config = dict(
    norm='layernorm',
    mlp_ratio=2,
    inner_norm=False,
    drop_path=0.15,
    positions='learned',
    residual_init='zero_last',
    beta2=0.98,
    batch_size=64,
    lr_schedule='cosine',
)
Rows from expert 15 of block 5, named by matrix and row number. Rows with one number belong to one neuron. Each number is 500 + 25 x the weight over its row's rms, rounded and kept within 0 to 999. All counts start at 0. Numbers have three digits each. After the name is the row's rms in percent of the matrix's.
# gate: expert gate (model.blocks.5.mlp.gate, 16x192x384), inputs 154-230
# up: expert up (model.blocks.5.mlp.up, 16x192x384), inputs 154-230
# down: expert down (model.blocks.5.mlp.down, 16x384x192, transposed), outputs 154-230
gate.43 082:500520537488478464520527506484510531481561466505502524524526465498501491509509494519498490533503479488488512542506503461530454500445498498515495494498473498530499548498504495476494495508501518480480510537532490511505459481476469480
up.43 102:505532489470443512512505512469496493492505496513506515505508477513457465469420484456486482511497506484485496472490530494516473473458461501527522468467488474477485494523514500521511513505519492472507523512513532506516513491528516492
down.43 104:517504466440476464499496509491501500512514457517511546519518494522473463463457472502481498525495502461477516482488513459501474458468480524492551484511497470441448522498496485515525474503481463532497495529482528490493487503510513455
gate.44 094:503504510490466467509528567440521486488490464492534482526480510470488486463491508474522513537519514499473495467501514454522520498466485503480475495514533509470501551494468499514515468495543482513512519499482508520480494489521505491
up.44 094:484452504528495502474529526550468460494552454473504522473467517519497518502505485489523519524463476504513452536510492514484461510541518486470504480497501505509515522510482493476501493518504493522517467519517486465517472519498515487
down.44 095:482449542520503499519531480461500457503531480475487482452484452518496466464492486486500512448508495501482494501526498546451518510504500452507506494456449487523483498503471451510536502504468468523537500508514475491543528548490495495
gate.45 078:521530515472502466517483513524524473464469484489522520508507511514523501504484505533491526507474509514522529512501460516531471446479516492475547452488488454501523499491485508421508466480505507532500524506534486481503517491531515505
up.45 100:503488488505484486498507496490583489474530513482531492525498470515469515545444516492485500527522513526491510559518484463496468488481486497505475502540536521506524509469493504527533494455459520485505484516507515433580536475508474488
down.45 101:476492523493451528479501539507502503465493489488495524554554481524460494540482488482493494552514521526444463518524470496473486539476540479520525479534483509485504546497495493517514534470447470530454503505504500480508506513548444482
gate.46 078:498517481518462491468503493473498499500507488511555499532533447526495499526478502535497475519546499459536476519533485463526455525474497497488497484492508545517532518504473523505537502503492520516481498513490493487517491448517504504
up.46 106:496526503486490501495513523505464487512492498520484521489564501474514497481480494518508536512479519468488497502456533494485521534484475504517528523518518508507515516520496473495545524507544501497540463558523524492488505496512496464
down.46 110:543544486508465485488525543492514490527475489512520544478555472461497459481490441505510472503517517483510511540514508481496493528480484476504521461520496546476546531500502480485530490484507508496497496502503503490478515482517498475
gate.47 127:486508487485489486502518497498505461474530538509509508512529453482443490503508476502493533491480498447530508498508448506499489509498501500473507529494570463465519502481539511475498489502529490476479529501523506531486530506495476498
up.47 112:492515471464511481495478513508514494489545504542483524494473547520518522479509488526502486504527516520512506552489469489507554484487536456545495432513476509536505509507487495491507499497486537466498508465505532442513503479520467504
down.47 110:499484528493497490504480483492525496478470511492499493487505426516449537527513477479501488516474455478509533457480517495495484478543488539480495535487559499489529495486488538505480525551529473510498562483499494538515523515534481488
gate.48 084:489495455500496498499525498509521479496474508514521502519515488506475552544515489515523522504488509509497483486518486487469511482488530517539485494542497519485512572524466502509507491509481512490506479526526490466473510510503520485
up.48 109:488530497477523489488510551471487487493472492505517509505490466495488516485473534530506521475444515497512507471541502483460502481519529493490482532475450527490529534526523504507467515495474501562500507547455493500485478510472521495
down.48 111:541533458468464492509498508487511502494497487542539465475501474482518472507499447562522544484491518504488499466571500485513528485461493477494519520491476516480507538475501512491481495506498506505467495561469511507480445464494488501
gate.49 106:466494516473486503488478556460518493519499481435473552497468471516522460470480533502494507483500488524473493469490497555477508503498502532454500502482503493506501471507455488518527520478499465505483505447516496572528539537507518512
up.49 093:509478501512516540503464460529459508519505528511477507502513496498487567535515491497520478503502527493535510507510487479494475463480484469522504490504476474519513483519541495484531500550515537511511469474515487499473494464512510484
down.49 098:513497465511462477480521489517510521509504470480542545495484507513454454522491485504509517532523491503497523465483486491511506500546492513538453527531503558502484543516457478554503463502533528462474494517498512490545489470483469513
gate.50 114:500494472473518528508524489494477472469468510456483491506512502478493524505493514447423512506496509496490482470516494454507498520494469514516463500483531536497518515470535501529531503515496469503563498510509508478532458483531547513
up.50 130:550466491534484514483489531479560510500534473520500524499455538550487473511478524542518470494510473524487473515507498535498522494528521496500486473502473502512496529493490496465467530467520520479470507507500516482486510551500440468
down.50 110:463496507509525530503481503532461533494494488482493490515497441523501536504472503494446516510496517493509459455502479482457491489496503545484499514469506471507536535452519499539504511507465501533536503500516493479503466497518512512
gate.51 102:495549464509490477524541491484522463491503507506467557526536515499478481509471488514473524492473512483516518543524454505468535494490500495497510517487464492503516491521476475488539528468516500519475513464506506549523501480534505508
up.51 093:501501494506520466480502444456501528523475497470484539479499476498476478507453512465493536535477491520523460529507519518458489511463462487464528493501496496523515441518466456534510486508473486536488553517517518521556535459583502520
down.51 097:500467549508472550462511539494519518509507466539537450480496492511507520472515515459511494524479479475477512485476545518487490496493465473490505483466514496523494502499510518480462543538466457517504495515495521475493491504520490537
gate.52 098:507512526506459554518510493425509497537483475507465533475536505500509489516465521479470465482509528496480499493493506516506520491490458495506494509500458548487484524487477469511554501523521522505503498519527454488508479505533524477
up.52 116:498516525495493538515472450487463527541462492508447512474480495500541527555509501499480466472490516519463499488513491516497523470536496512545450553501482520476471469508477525493501503563503524522445493478532455506469486528484535492
down.52 115:517457493517523515469492484517472514490468449479493510522469501499521538533523468501443468501460471534504509494493520526504511496510503500482494553510481535472491470501477529513471513530447458524453466478465464488459493524478551508
gate.53 079:495477465546519488510464513477497514517504482478494554528455482519491525506479541497475521467476489517495469488548525501488470506505511487506487479454486519493504542486472503471491487499499456511520482469497496503508475525541486499
up.53 101:505490534500447466518536489487519478482497519503497510493513494468503519541507525498495491515507548486505508519524482488541537468473525517530492483495523510482522492519500548493521516493501485474495490486527513466515523492540494505
down.53 101:468492535510460517544471522461481506498502498472474535505495489458496530492546519481505514508504507531504507515511492533451513458453528519557480513490523486454517503492544519481465501475477497468454516456527513523465528519521495475
gate.54 099:518502465487483447476482528485501473436538519523515496489503534504474507458507508529505521476481487469515496545527499511529515479494521464516476481494497504481503507508518478461500539486467484492454489459488534495507530509505495527
up.54 088:516547498481508466465479510466492485452498493574490515512496502494502479522501478537484483490515485508501520525485489428474512490520474466551435495522484532476510546507493509513534510497492468503528507483498507469540512508496481482
down.54 091:471464496432452466480496517516472452432511524507540488494497487512520490452529501524502527499484457486515529481513520510499523476518517506475498506496515479465503495503494526493517498522452500517460472460502488459498493499506488504
gate.55 113:516520455510472498538511434473470521522485489522471514474511505463494510485523503494490535497478501493463534503518509541489521518478473504502523541538481532490497510508478479519527493512490483511482471475498517493486518481553536519
up.55 102:520481491550531522502479493536490515525545488495529501513495510541509531565495466490518484502504473445540532513570462507490453485497516488504520524457524494491460495482488489531499491555513464472487472471475477515520498480471494511
down.55 107:477507534522532475491461537486500495473528557524512498505484530520506505483488525523515516501563549493535495487445475434560504506511542476502486465469490501512511531487504537500454515451523527467540510469517512508505497498463512462
gate.56 100:528547511488452547516539520510542487506494505496512509467520517466515494473501453499501477476499544455446512491483536493513519522501488506484485488487469532485523510497521508489501508490528550481505530522476511524464494519520515519
up.56 106:489484549503486552498484515482514514478491507483499501515483489476491514474495515500507456488499509502515452464500494470484510522513486511525494517474541550505517516505518507483480559490510486512500514529530496518462462538480488516
down.56 105:495460529504532540474476517495499507481556515496511492531502528538534532482510552469530500487498532518507498476523489458472525505499534474523526514493454505478468547511527481479505514467481500540480489501534517501490480544445492483
gate.57 116:486494514497466527562522498520499511518480513486450566488516485500515480457485500479508478488436471482502527466543480578517524517494498553526479505457535522482469494465495528516497515524503499483512470514527487506498494519511510480
up.57 108:491517527503462471536540506534498494472489510465503513529525448530488480459514491496471511470472473482478546484529472497532549524506522518503448478488531529480481491460537528501498507517513505460526524517501467489485545502495501480
down.57 111:524506437526503490466518500502488458493487486511526520489495534506498474458498469484530510566519545467552481513502495477524441489477526465497518461523459483477534498502508495505521463500475507500506481506483519508516471503458527507
gate.58 088:521536495488457473518514516535502472474515459474483545498494544537472461527493503507503496496480506471488513493541478475520495519514476493500450488517492528521496501475496475477536462485474521516477479477551495467495535503558500489
up.58 093:482533501457477462481505478517473530513488477484513498492487515514509503529504510493487483544476494493545513471469528512525492488496478477526538530503510506486502468515527530481457493514533488506489482534500515507496478478424512507
down.58 095:480490494466539487498477488493512527514504525524521498534475490463501518516482537525480497501468502480500518523465493510494477493503447535513540462502477451466500490546553546492486483523500505512530520557503497518498495463456537502
gate.59 093:485510477525472551461477531483504454468481471503477514512497551516527474487488526523486504453525507502494516509533490496487499509535480512543467526451503516486483519448492469520574508527520509515537513470496487483533481528504521472
up.59 106:558534521503485497501512496491477525513435462512477538508483495471486514512457500482484459525522505521473504440438517532499493508512486510489521495495510505474483506531494529507472487504496478484458498504480520523471529498516505516
down.59 106:539534523517485485515495507487487532551455481519453517525512484468502501527464491511483436515547495529505506475478528497542471503465490508535528482494512537467496505507460520515478479502508523504487537516520512540482493511522497517
gate.60 105:464514526502469492460505535495533476497533479499510549518494456552538460485489511501494521526503524513500490539486529501527502479442489483453489478505486530488493513498462543485489512509531515523466529490537522498510519494534415486
up.60 109:507487475494512529547459526501476531496458516491492475508530536489531566517488516476491470509495502499491529461495468463492497500501494491500531538485511468530499523470541485503540502507483498509551493513493533438515517492467535477
down.60 107:532475509514483477503482522498507485495527462498520501485533488503498446511490495499546505495522487480485524531528505538533504474444525482480470475493477508508486490499478516491469497515485505491505515453493528481475485489488475481
gate.61 109:581511475503495483500512508475515484473498454539494506485540488508513473539507495516463469463527470446486501539494499447518481517463458458564471479495480539517520519508504500501511525516481454477514495513471510507499483486503504514
up.61 113:446441545516492539468498500481517499542495495467529499547475496545481511457457558442529542519476516540502490493529511535517485500545523505487547490486509481503474514511482481511496478495492514559499550511518524468511540531508522494
down.61 108:531468514526508539519533519486498508530518442493455487484522494499547552490480527489505462498473511481503508526507539502450474488482487540522481500510486496492493508478503465554478524511480467516504515540428516491500475501512480494
gate.62 101:475469488500494503557513504501503490522487501502484508464514500508530476480543469491520548474502496488490503505535486515467509474539488506500471492535463485524501496507500479511492478517538509544464504486491440554473465500495492484
up.62 088:479500456539530491489519461502552506510477512549517470494490481476514470499521529514522486477485521472482492480511514483503505475527503517535478483495490505488524472495523493523439544495531487486520515522440473566499477475480501530
down.62 090:511535509511479504490534504519494490539517502523504496534574487506505511489490528497498484516512503485480463530474462516520461535475517475488551506541520509465485485483570515497494495483479478500513521527477552471480506548503510514
gate.63 099:510496468494509520494502553483502478463527530441478516477536521525468462499509497473518515444497490486453468487544520524515496478505519504516467534510477477499450501512496448481538478500508546488520475467478501466506486524484490467
up.63 095:518490513452504497509515519460472483531523524425447445493507455516535505487504500495496496458508505533490466481473525486475492474535494474485538518518516501510484476539493494536500511538488486518505528499504532525474478504453529494
down.63 098:472455518483473519481496508491452487526469504442483502482467482489510498492501512481487503469519522527519494489463465511489492499543499497487515526528510493522478506532526508555544474536484519505497497509497504463501502535477550506
gate.64 103:501525499511482509544513493482510502482535459504498520552552496478487464471524479496505482504467513486501537491549466514519544532486509512554464508477500508460487526461524516498497473504535520524499435463516485496475500544509499504
up.64 112:508499550510494509478498519495515520536468508475488489484492495549542522517446550475451481475518471523494460499449532514488458469503484488467544525484478510532506537513503478471479520504486478492561539509517545502539479459510535479
down.64 113:518487577505477516529489495522508513500536483478496461502520494483510519512478553464507501463499491486507499493505511498510476464492491505508485527508511473494488509549504510508471505554474501485507491475517502497531511522564482494
gate.65 098:494519518514518498527530545492498518540488504508526525465483517440545485475455491494452508537479501466490487486503500527531493490465461503471521468535512510531523521522510488499485490487467518504479460546544506484471493455513518509
up.65 085:526509460469428496509520489510506486461522492498514499519523492535462476528496473530486466511554502499506496533490503457488554504504526494563487528488485521425492523478534528482538533540501511479488527512480503467504492535502462470
down.65 089:503527508500436527504500514519477499517480478455543522493507527436439514479496459477513509540506507494524455516484503519459472505494491494497527487545559501481513497458512495502496443488496472478485543541508480512480525508476483520
gate.66 111:499476515456509499486391470534501514505490507512517503538518510490508517497533483531532480492534495490504490481497509495531498480495525503508514476494498499488490485467478506489501463487522456474527463440490506524526539526496470532
up.66 111:517500504545489488523558512474480500502538474498476539473465507530475486510490495474501523524475506504537515545510502464497479517509473487527506515485510486532507536542513498511522497517495554510480520545520511458505484490523477465
down.66 102:509499498466507491491461484540544473513500547473468562483520450491478514488501465513519556503546455546502540470475494499488455494511517518504503499506483477486509419521464473521535478540563506490507547478492471518512505538503528512
gate.67 094:463530511500518500491467486512496542515453565502471481495487498481541494496501517508483501475487495523508498467479499526488509496520470492507516508517504500496503408508522511495526533528476482531470478470496500556485502531459546543
up.67 089:498499487548539519493558520490527476510516470515537497511423521480488514547482530500478470494500508531448498509493498480521497485525466498521484469498485514492509511495495518492470506517527478506502536567502489494511471506482524514
down.67 089:512518526479484503528451492510512520532496522507483502465629492488494469472512474503523504510520513466524507507502503485495520519492499526503535528519520501507495470522498480519521508518530513530457485445507493502502521497524485476
gate.68 092:506526472461495524499566534479477466469492472496483528460494479517492465460512480541518511489494527498503512474531480519507564522497533454515485535488500522557472521498468475501489461464497504438464482516473486485485496510490482496
up.68 094:509532479521486513516500530493513476534494498466488525516544468517495478473487482491505506478477527455463521493518499531521494503493471517517510474494482478495496489476513478508533472471522497483529514492459495528494465535470523496
down.68 097:533536458483494521473501521525498470472490499479512528486532490491499476485492461529529484489454516473486512536538516519502497515501502490499505492493450516454535484496541495442529505498530486495542482520497532544483520559476507483