python train.py --arch="uvit" --mlp_ratio=2 --experts_per_token=2 --steps=40000 --epochs=25.2
Rows from expert 13 of block 3, named by matrix and row number. Rows with one number belong to one neuron. Each number is 500 + 40 x the weight over its row's rms, rounded and kept within 0 to 999. All counts start at 0. Numbers have three digits each. After the name is the row's rms in percent of the matrix's.
# gate: expert gate (model.blocks.3.mlp.gate, 16x192x384), inputs 256-383
# up: expert up (model.blocks.3.mlp.up, 16x192x384), inputs 256-383
# down: expert down (model.blocks.3.mlp.down, 16x384x192, transposed), outputs 256-383
gate.53 108:523468523470533514492531558488510528505579485438536503584495518540464463532418528558548466435531462519546545548478479538421494510453530474496489491576465465392512407475500485559536454497525507476512496456458459493540487506520517572545489491579490539550471530452564539524498467510483524505493502449454491630556531465459539493538569517454487501506447545529560511450540518513596552478528
gate.54 095:458490495421514524541464443467536576528540536458548443439567483432485531455496493491555497499488497464524432524517446564503430485501586530554479531542550491516463501566472432461527557481501487543503533482621522448529438549515495514515512490530492409515493508456498528466471509535524559524546492582565452501471554400515476492580519426547522520440509516494473482484499532482555474424482
gate.55 119:529476428540434454567530448527458481510488431542484479485460444534587567508502511509459541495518518471443481536520555465559498535535425560437508478426473504491582397533541548505507519456544559412522504521483458547485500512447534521532483497473544498505509535479451462470521464442464571493423527471560444454519449587448530477500494557458453483420532428525503555474579464481482464497518
gate.56 086:536604528489543533532510441512476443472480506503556518473548472478564523506492524425511503532525502418512514440522416513514536462470480538446410488491478520444561496487470452520487509488465524517504492551505507465541547542535434540433522499513476529477441496479512545481498500566473510482510557561462541485508472662501495446448466539521495424511518505516485510536481488466539477464526
gate.57 088:467429483542452513473453558482463536482469458516504545465565503484545533500505492496531466505508511472426534576386533471492493492510584535480504503521548505553552416513552488539499469527540470543450548471476509551423566427584373439503471450564630486518468500469497461505575524507509437483553565525514498572491524465461445477452455499498458545497480494490521507528480492578473523503533
gate.58 103:500512569668489519467528531469480533505473531559495460517541528443532467477483509499518531552546518494415517582461525526539405459520441509471477516574513494409449468477499481496490450435536539501465478468542509558516508477543462537485544523545474477516491473438483537513474527463443565488498547534460532418541502578569556495424468477376476412518513465505546462511505536410572467519493
gate.59 093:418473559460502498513513481563458507482465443412503492490460538509496532468525490449555546419493491435496535457412502444497459502482561553503463484433579519561587514429503518477515480489557465510544498560573437515507488461542453519498542499509543472443575509412482507541529550581458554521562553529486489503468480557541511505558458524530593514517502481497542429472423568545467493503497
gate.60 152:467449524439566568481472516503519510499495517487445481572503479497495522512427506502497442468479518515451575515568532568465509530527524480525609498499476485447458488530462508542499361539566511481493474522502480584433530545536466508572441491491501453438456420515496530544540534486481544507533485527432472456545469504494552549491520510478503547454504494478557459530470479527447481504512
gate.61 094:499447549467573560467516460560545500516555550452475470536570517544538489545395502535478497467468501454467478490509487542472546483526510478513570480557390568478493535556528484548491481524496532513467477461477534515488528506530461598522496436576517435474431523525528464498494448523467509579528510452514572424498479490491527495554555492444465583521520426479460508495558408598497487493526
gate.62 111:533457543493533456490482478436485492538538529471443488496512500486416442472475513437496522440399502530484604535477520494517495519510531500524524514455487481492477507518470481497481483507516501497476548506517565565511457467521501501580436505547464458451495515493500479503484488591448533500495465540473495485528495534535486536428508482495472559448459482547480544543539541516508516475471
gate.63 101:559497537506586529510532517464414506370544494476555550476577504540466464486475502437502476523480470430465529544416443465439577498491458519418471498493509526465446491544503472529489496462473500527480517454530611465500537484561457527471497464592547423471392518486541572536487503572499482502483510532542523491536552590498520524535530484464545451479430482493469514489507502546517516455535
gate.64 102:468548498463520557473569492590445540531523489506540502517580513463463459521460489475414533488417504483405508519420405538483600520530480492459535480427450543496509525507579494617460484501456526520475449458452523549419570514540476561502463498542496463431507475457495534528501546518480470576449474427504534566578428615489515563495551509484474490442526501502473492509468416541477538482513
gate.65 093:512502537489511569514513565543545498522526481528540465498585526559527450462502486540479465480525544643575519465553549471466536440496488476521516489508542473471512473539462482498529460476557555450485551524454489532536554460548512538474541451539525513508488457519492525559499484481510480467465400525516481470460517511480499432520530479539524553509478509542460493493479541531512502499532
gate.66 102:474498513458548540444529542529477479520488466517521464594580505476510450550421512553482485542462494499459490461465439496538513520552455508436456481547426511510512525518544507577485433546502579537480486497402560500465500486522485611489480492505471502509502506545466463488486499453502485503482512441530547457493467546485552507453505560419475500527565469507488468520600432525506509494500
gate.67 088:544610558505525513472609509479495467548529505553515455448513496485581466538480496513455481489526466523521493471564495519532447484507477513488527446522562507516501547383481462499527504561427526454558478556467531496523446582461493444524560527551504470541544504416585560491428502471464537422490478527539535403481501425479422472468496544510526508520465553482519486475520487489533464577506
gate.68 075:392548479517505483500552495526513524472491468591450499468499462534501459440497464475508605510506504512531501444439495454493450448559494522408521475522532532576513505448485554483611497524516499507565451505500494477482573451452457453460486514502517461504488473465512544515537537477542589562501550516521560511516559497482470518479553503520518523476452491545546479417548544472549429497457
up.53 092:553501463517563509489598554545469553461537520545521506464523517521480478488503500524454431492411531522531471492442455477472518571549546503463519541498547505572561523521486523515485472555490465539476512482505584524497513461446488472444495540582568471473513452514463468531522578462512493548506440553493475472467450561495515482510512488509409523451544518483434563486524466547450508526517
up.54 086:477471502451508559559486441405507512623583554479535455442521488444512555467492478495553442531522506531523447553546448561487483515487643499586452519550502460499409533541417493431500503506520454526527472573594499462520433534576526514485515504567430498506491530445509528463462475502489525508550526506500500494551528474514465530509428506540542485410446455459524499513483495477517463424541
up.55 137:501476398514447541473563483528478523520563472516530473506547403486557534502452534515453517524510523489471489552519573480536509530543458509409566503471410515459509417538532509535491487493493518405587495489489480549486472539472547521480519499498514481487493524523484500458499505463515599505430482459517503454550509555436523513549492513464452506425497433533496548525553417512489410484544
up.56 081:434537516522437469483511558430502526564485557543500498468483557408508556525560500540509539441525497540510447507501590501561464512463551432548446511516536508541464536464448443466460505507505451496580558528536435476516443527418507473487477552509518516570513480504463487450492498497485506424504430469558486447428549434516538483510458517457543474450543476469525455468502496525468453529508
up.57 082:433455500534495427482480538509542452477384449510520512451482482503522446529538532454516472423536539416513503464425504461446458478574507577560429572525578490582548537562463469423518516524477519517448478460586528581450507492491466431516443474524536513543527491538532494514494457431456473533525539494569501552509431497538500444467504480566536543493495493459504491463469588512505515476548
up.58 093:454401484427439446519439502445506497470481492514446490502514552543530538487529492531511533450481535540542494475528563526485580602458505508618530466506497465595525487528508500452470556628469440531500525522465502437514475494466499433575432515444481468557530584577518397455516525544502473503484580514541488521473517436486453524470487460510500584547538515468482500566572519525461510500456
up.59 123:559465494477488526517464454481483474543484512486496502501499450478491531556505472503441467502521553500502496490614484552499499519527535495556501408493470469502429504505500528503431417463489504462489537579418551457531525468473518493476516500460448509535498509544490516478446470493451482450488470492527470503492461537516400446471549540445470444444516493500544525496521432410451478525547
up.60 109:500562524517496563438565493529547509430505426515507466538477541435548481416547493584465511472523527519529495559526458485492412512459508497542561523499506548457488476508483537461405491512482576435462466538547458488452449453454450485408509482504466453482494496477582497520470490452530525624493501547511493424520396552472538497442437448547612491530526471463468515473504530541581524485469
up.61 086:508519496483530548505448473457441403446494498479475460518537578519533514481481518491476481536526504488479492433455531503495530454451519510498537493543458513494498584503505470519486569548544511522547582480501572479420499467530494575478408528506520487450493496448538471521544384486489553515471491572482451459471489484518473509420560539441507557506530450486491487515480529581512507474475
up.62 096:466508443553429535543507455512477529498480489526504497491505479540527501455586500530544582605572485480512396528448477462467564464448500488493465501532498531521544503480485525413583531578435483505566495503479417421489448498474508457462524548496515515571580481487533535489479515501571481473531514538451554545450529498511448467517445534485514448553526520443473494541486537525502506496527
up.63 087:494486542494530511401485458506599525453573477545486415537486460514545487499490468458448503497529557473452550457494545479474463423481430421519509542540480456544535543511499557512586466559476476480514460514519510516509500537532534497517501507451456511468551518453474411472504502528469480590494626492467568556564465501506551483471488547451373537499488515533512490447554484498608531546491
up.64 091:513531520493493513470416482504491477565459426563446507525466466519423484423511480535476549470553496491467541517502568492541588625511510485479459498441520483583579475543518515506486477482477534592422551463500437545465530495562452501492468569467546487529570542582433532463555494512523487438544503450515488529499463449512512499444429509521507534509540510528503474536447462541471489478449
up.65 100:545454598461525525518504575507549455561570517523562452515528515472511449531476549447478470487479539523602550435595567463467562405475496512548505508483511504408469521512569464487483508458496557458438530510435483511506534495494491550484549425508471490503495458550542559480448409521535495390525503541497464443441477523506522498488510483485543498524462498429509485503490508532483463521544
up.66 090:547463492466494461491486513458456528482442494510518550536511516519470476465562492553482549396503464520507480517469477481443592522457433564545546462473474473514594483571513451498496440507510540462474549471516483519472393462465471518549443505562514438524562489588542453583500522531532447496493460513488574481481482475498457547488559564512463511572550502535496536535530512512393526502494
up.67 083:438386465554465450511412474467505547515556493540450578498551550511487600526548469549514503559537517466476513555449473485505550547533584538539529487458585495547486485446450497532487481439552456558446573486537497549493563474560489520479405517492518466515477509513457463530479500510489505518505488480474473531516554560514553491515515489464484482484526544539504463537407499471457508473532
up.68 117:460471552482534458507457478466522517464514523464504487517521540586482407586501552481522451574456512512499565511514479460549481485535498506451497587521495494498474513533502497539504541493504476553470475455417535477571523491476495488524422538531408546529499543499515453534499491459476520564480489417455570491469510518422562547481499505513518515480512555474510451581497513473494488450515
down.53 095:521535522523501495500423484449489527484542489515534511532489500571497545514515494545530571514507553501468540512573496570497525462427524494509532386502432466352430473459586499460552473528546417434519502513418489441494515530519503492549549463449476532486405536475522486466528555519497526449548484560432551476528592466505485490515523505533505524466490520517474458464493515554529567520472
down.54 093:571569476564535490508525448448469508459458449525435456571500551494536534534476465526497525536472555478492466489519516488542582554508413518501523593465480415516551533453501499505489434481465586548404486490456487553532503396480479466594550508492488504533455501529474476548518470491553453552469475537503477510566459594542442485475525542500496493485489487482454563524492489424458424482493
down.55 107:462509499478532579533509428534500516529630506500501579502541506499551536539522480460542532504461472547536451483466527549517487476463546539422536425488476516455472541478435468494404565525485482451518461477490507573512507479507565459497430512483457512514557560545494539539451558501531459498557507454477560555534543454506465487541498413517481478494513489517516538452507549472502561493489
down.56 086:578478482445575539475461504521519527482462531470554570557541514531507485517497596453476521545490443459560592561515484517520502472488528494474476455445537526523489475551506498609514494462454546554381486449508586540474531517544535537550495437546482450514556511473536515520516462581496477533481524498558477541510490516470471495510515498541475545537467451620524543534519506524512556521539
down.57 089:553511541507434493461459478536457513397491506468577436453473544525516529467588556463518502536428464515455546529352517510551507541481522457558531535478510526582519477523452440507473484512444512536466460505497602465513594549544400479500493443491579539428516434486519513498538533527512467469548528545507498569469390539507481519457514491510516505508500514491442409481468529538503533437504
down.58 094:547566472525482516472487519481461466487534507535551456474555526541500522476541464434528493487473568529447463487542552497526465468476477549468491571522432537487575479552559489483472483546573526500481515414527515552464502556513537470461510505500444545451444476510481511426494485537491496520576527541489520516524496534509482489492518527477516477544496512533471453537542477485460456474526
down.59 120:419493480534501494513471506546573524476538441408482560489409483493506503529452576497528483437555457458506524495509541464482455467522491504510453487487541516469548443477514529517534481497538507538501513554544512451528451476448498503456525503493517493480412483535555470535493490442538426525548533498558495466481479485519562418474523530511536551478500488483496541455544551548459417526533
down.60 107:499476536506482493526473508515511529518459532505478545491509518495524481459472526500476504486521414510496509539536471487536537532458549487502472474473472476507495517531469456485568472535520467575499501489514504555450483530567514517513542414552575475466513465510460454496466549554431548448502483500465521573484582561477581533545568456500378611467460419454512506487531431446403506527515
down.61 090:493569523499528513564505529551558613569500481473476559479447492480555517472497463483532533539400506488447499553551485459491464484480516568522469443424507598490445457430472492427511498475518445458477442561554475541511519509502520440496559534508485520469532471481405552467518504501549542491563527437460515517575488489428495514513466445561476481391509501497542555477513515466522467492470
down.62 098:546488486504474502547490530519490489470565511551508507493472515425497500444515521473441529466457446524492479582456493448483474412530486524517447519487517555471498510490470472495505494524476462508479540572598473480573490486511472499505490479473430443417529499546488442510449604528507453505463527407449445504577496465475488475485453484495595482520556518567471550510530519511493543499456
down.63 092:490603464532413483540512482487467477514467561511538495512446552479484509546513471555527450416481488554552480513547511534504487499501535564540440563479467488495443448516448508497462486470540547484499470507508508496511520453533500469459540478409526413463506502540479594475430468532464488526428428412534443466498534508532472492487462526560596512545507515447487477564478466472467489503474
down.64 095:461500454507520470506492472440563483462506446507563503448512531478482588550479456528485511482549504492558466504494469500439455506545473510534550530506472568446563424544482490571452537469505431559471471466538496505555516497481482473539489486530513538425480498482526502511508518488530483530432506561521498495532461513443494501530531501483483471557442554561508468426548539514540501501467
down.65 103:556491487537544483430463483495493453447458540493479543526561495502543533499555572520547504525546469484490508516483538556494485521493451475442495425473481478395477440541542535528536444502544482594490496513503561523522571516520441568434546481454486506499426528521576492547527572546522468458502488496472476524444556448490472539484537519480472544532547490453505415485524490497494570539506
down.66 096:439509516499581548468504435561498535544475519496470501519512469521460487499513591480599434459553520515506534463573486523483470516517500483432493430452460548463443481500488524533506532468501531509498482478508471460478532469476500469417592525487476520504449485500454476575515506444468508521460535476517514533533499517505456427573433407476451458399481498539525507538559463495544488489514
down.67 092:459483407501487503545511596450537551531527492469540539544460506500502550447525493541449575514469523529470455555521553485483500499517525514490507370505518558491568467562443502469553479548541432526575511482514468532439467514509576528444499547499508501468479479477478498465485473439452525414532476553460499502563471495603512516541469482483476494494567447443449465496473493511519542496504
down.68 119:545528472403528512526514483557510552435548478458491533437517510468467435481467639533468502473524481538503508547510583482501509515579502419505466530452420523478476552494557504512504509479461574452468511489535503444528503586551549463482543543525521514488547458508504512522537532555524569542504406516468459482446487514430523509524473465550484528446449526530543453544486544537543540440487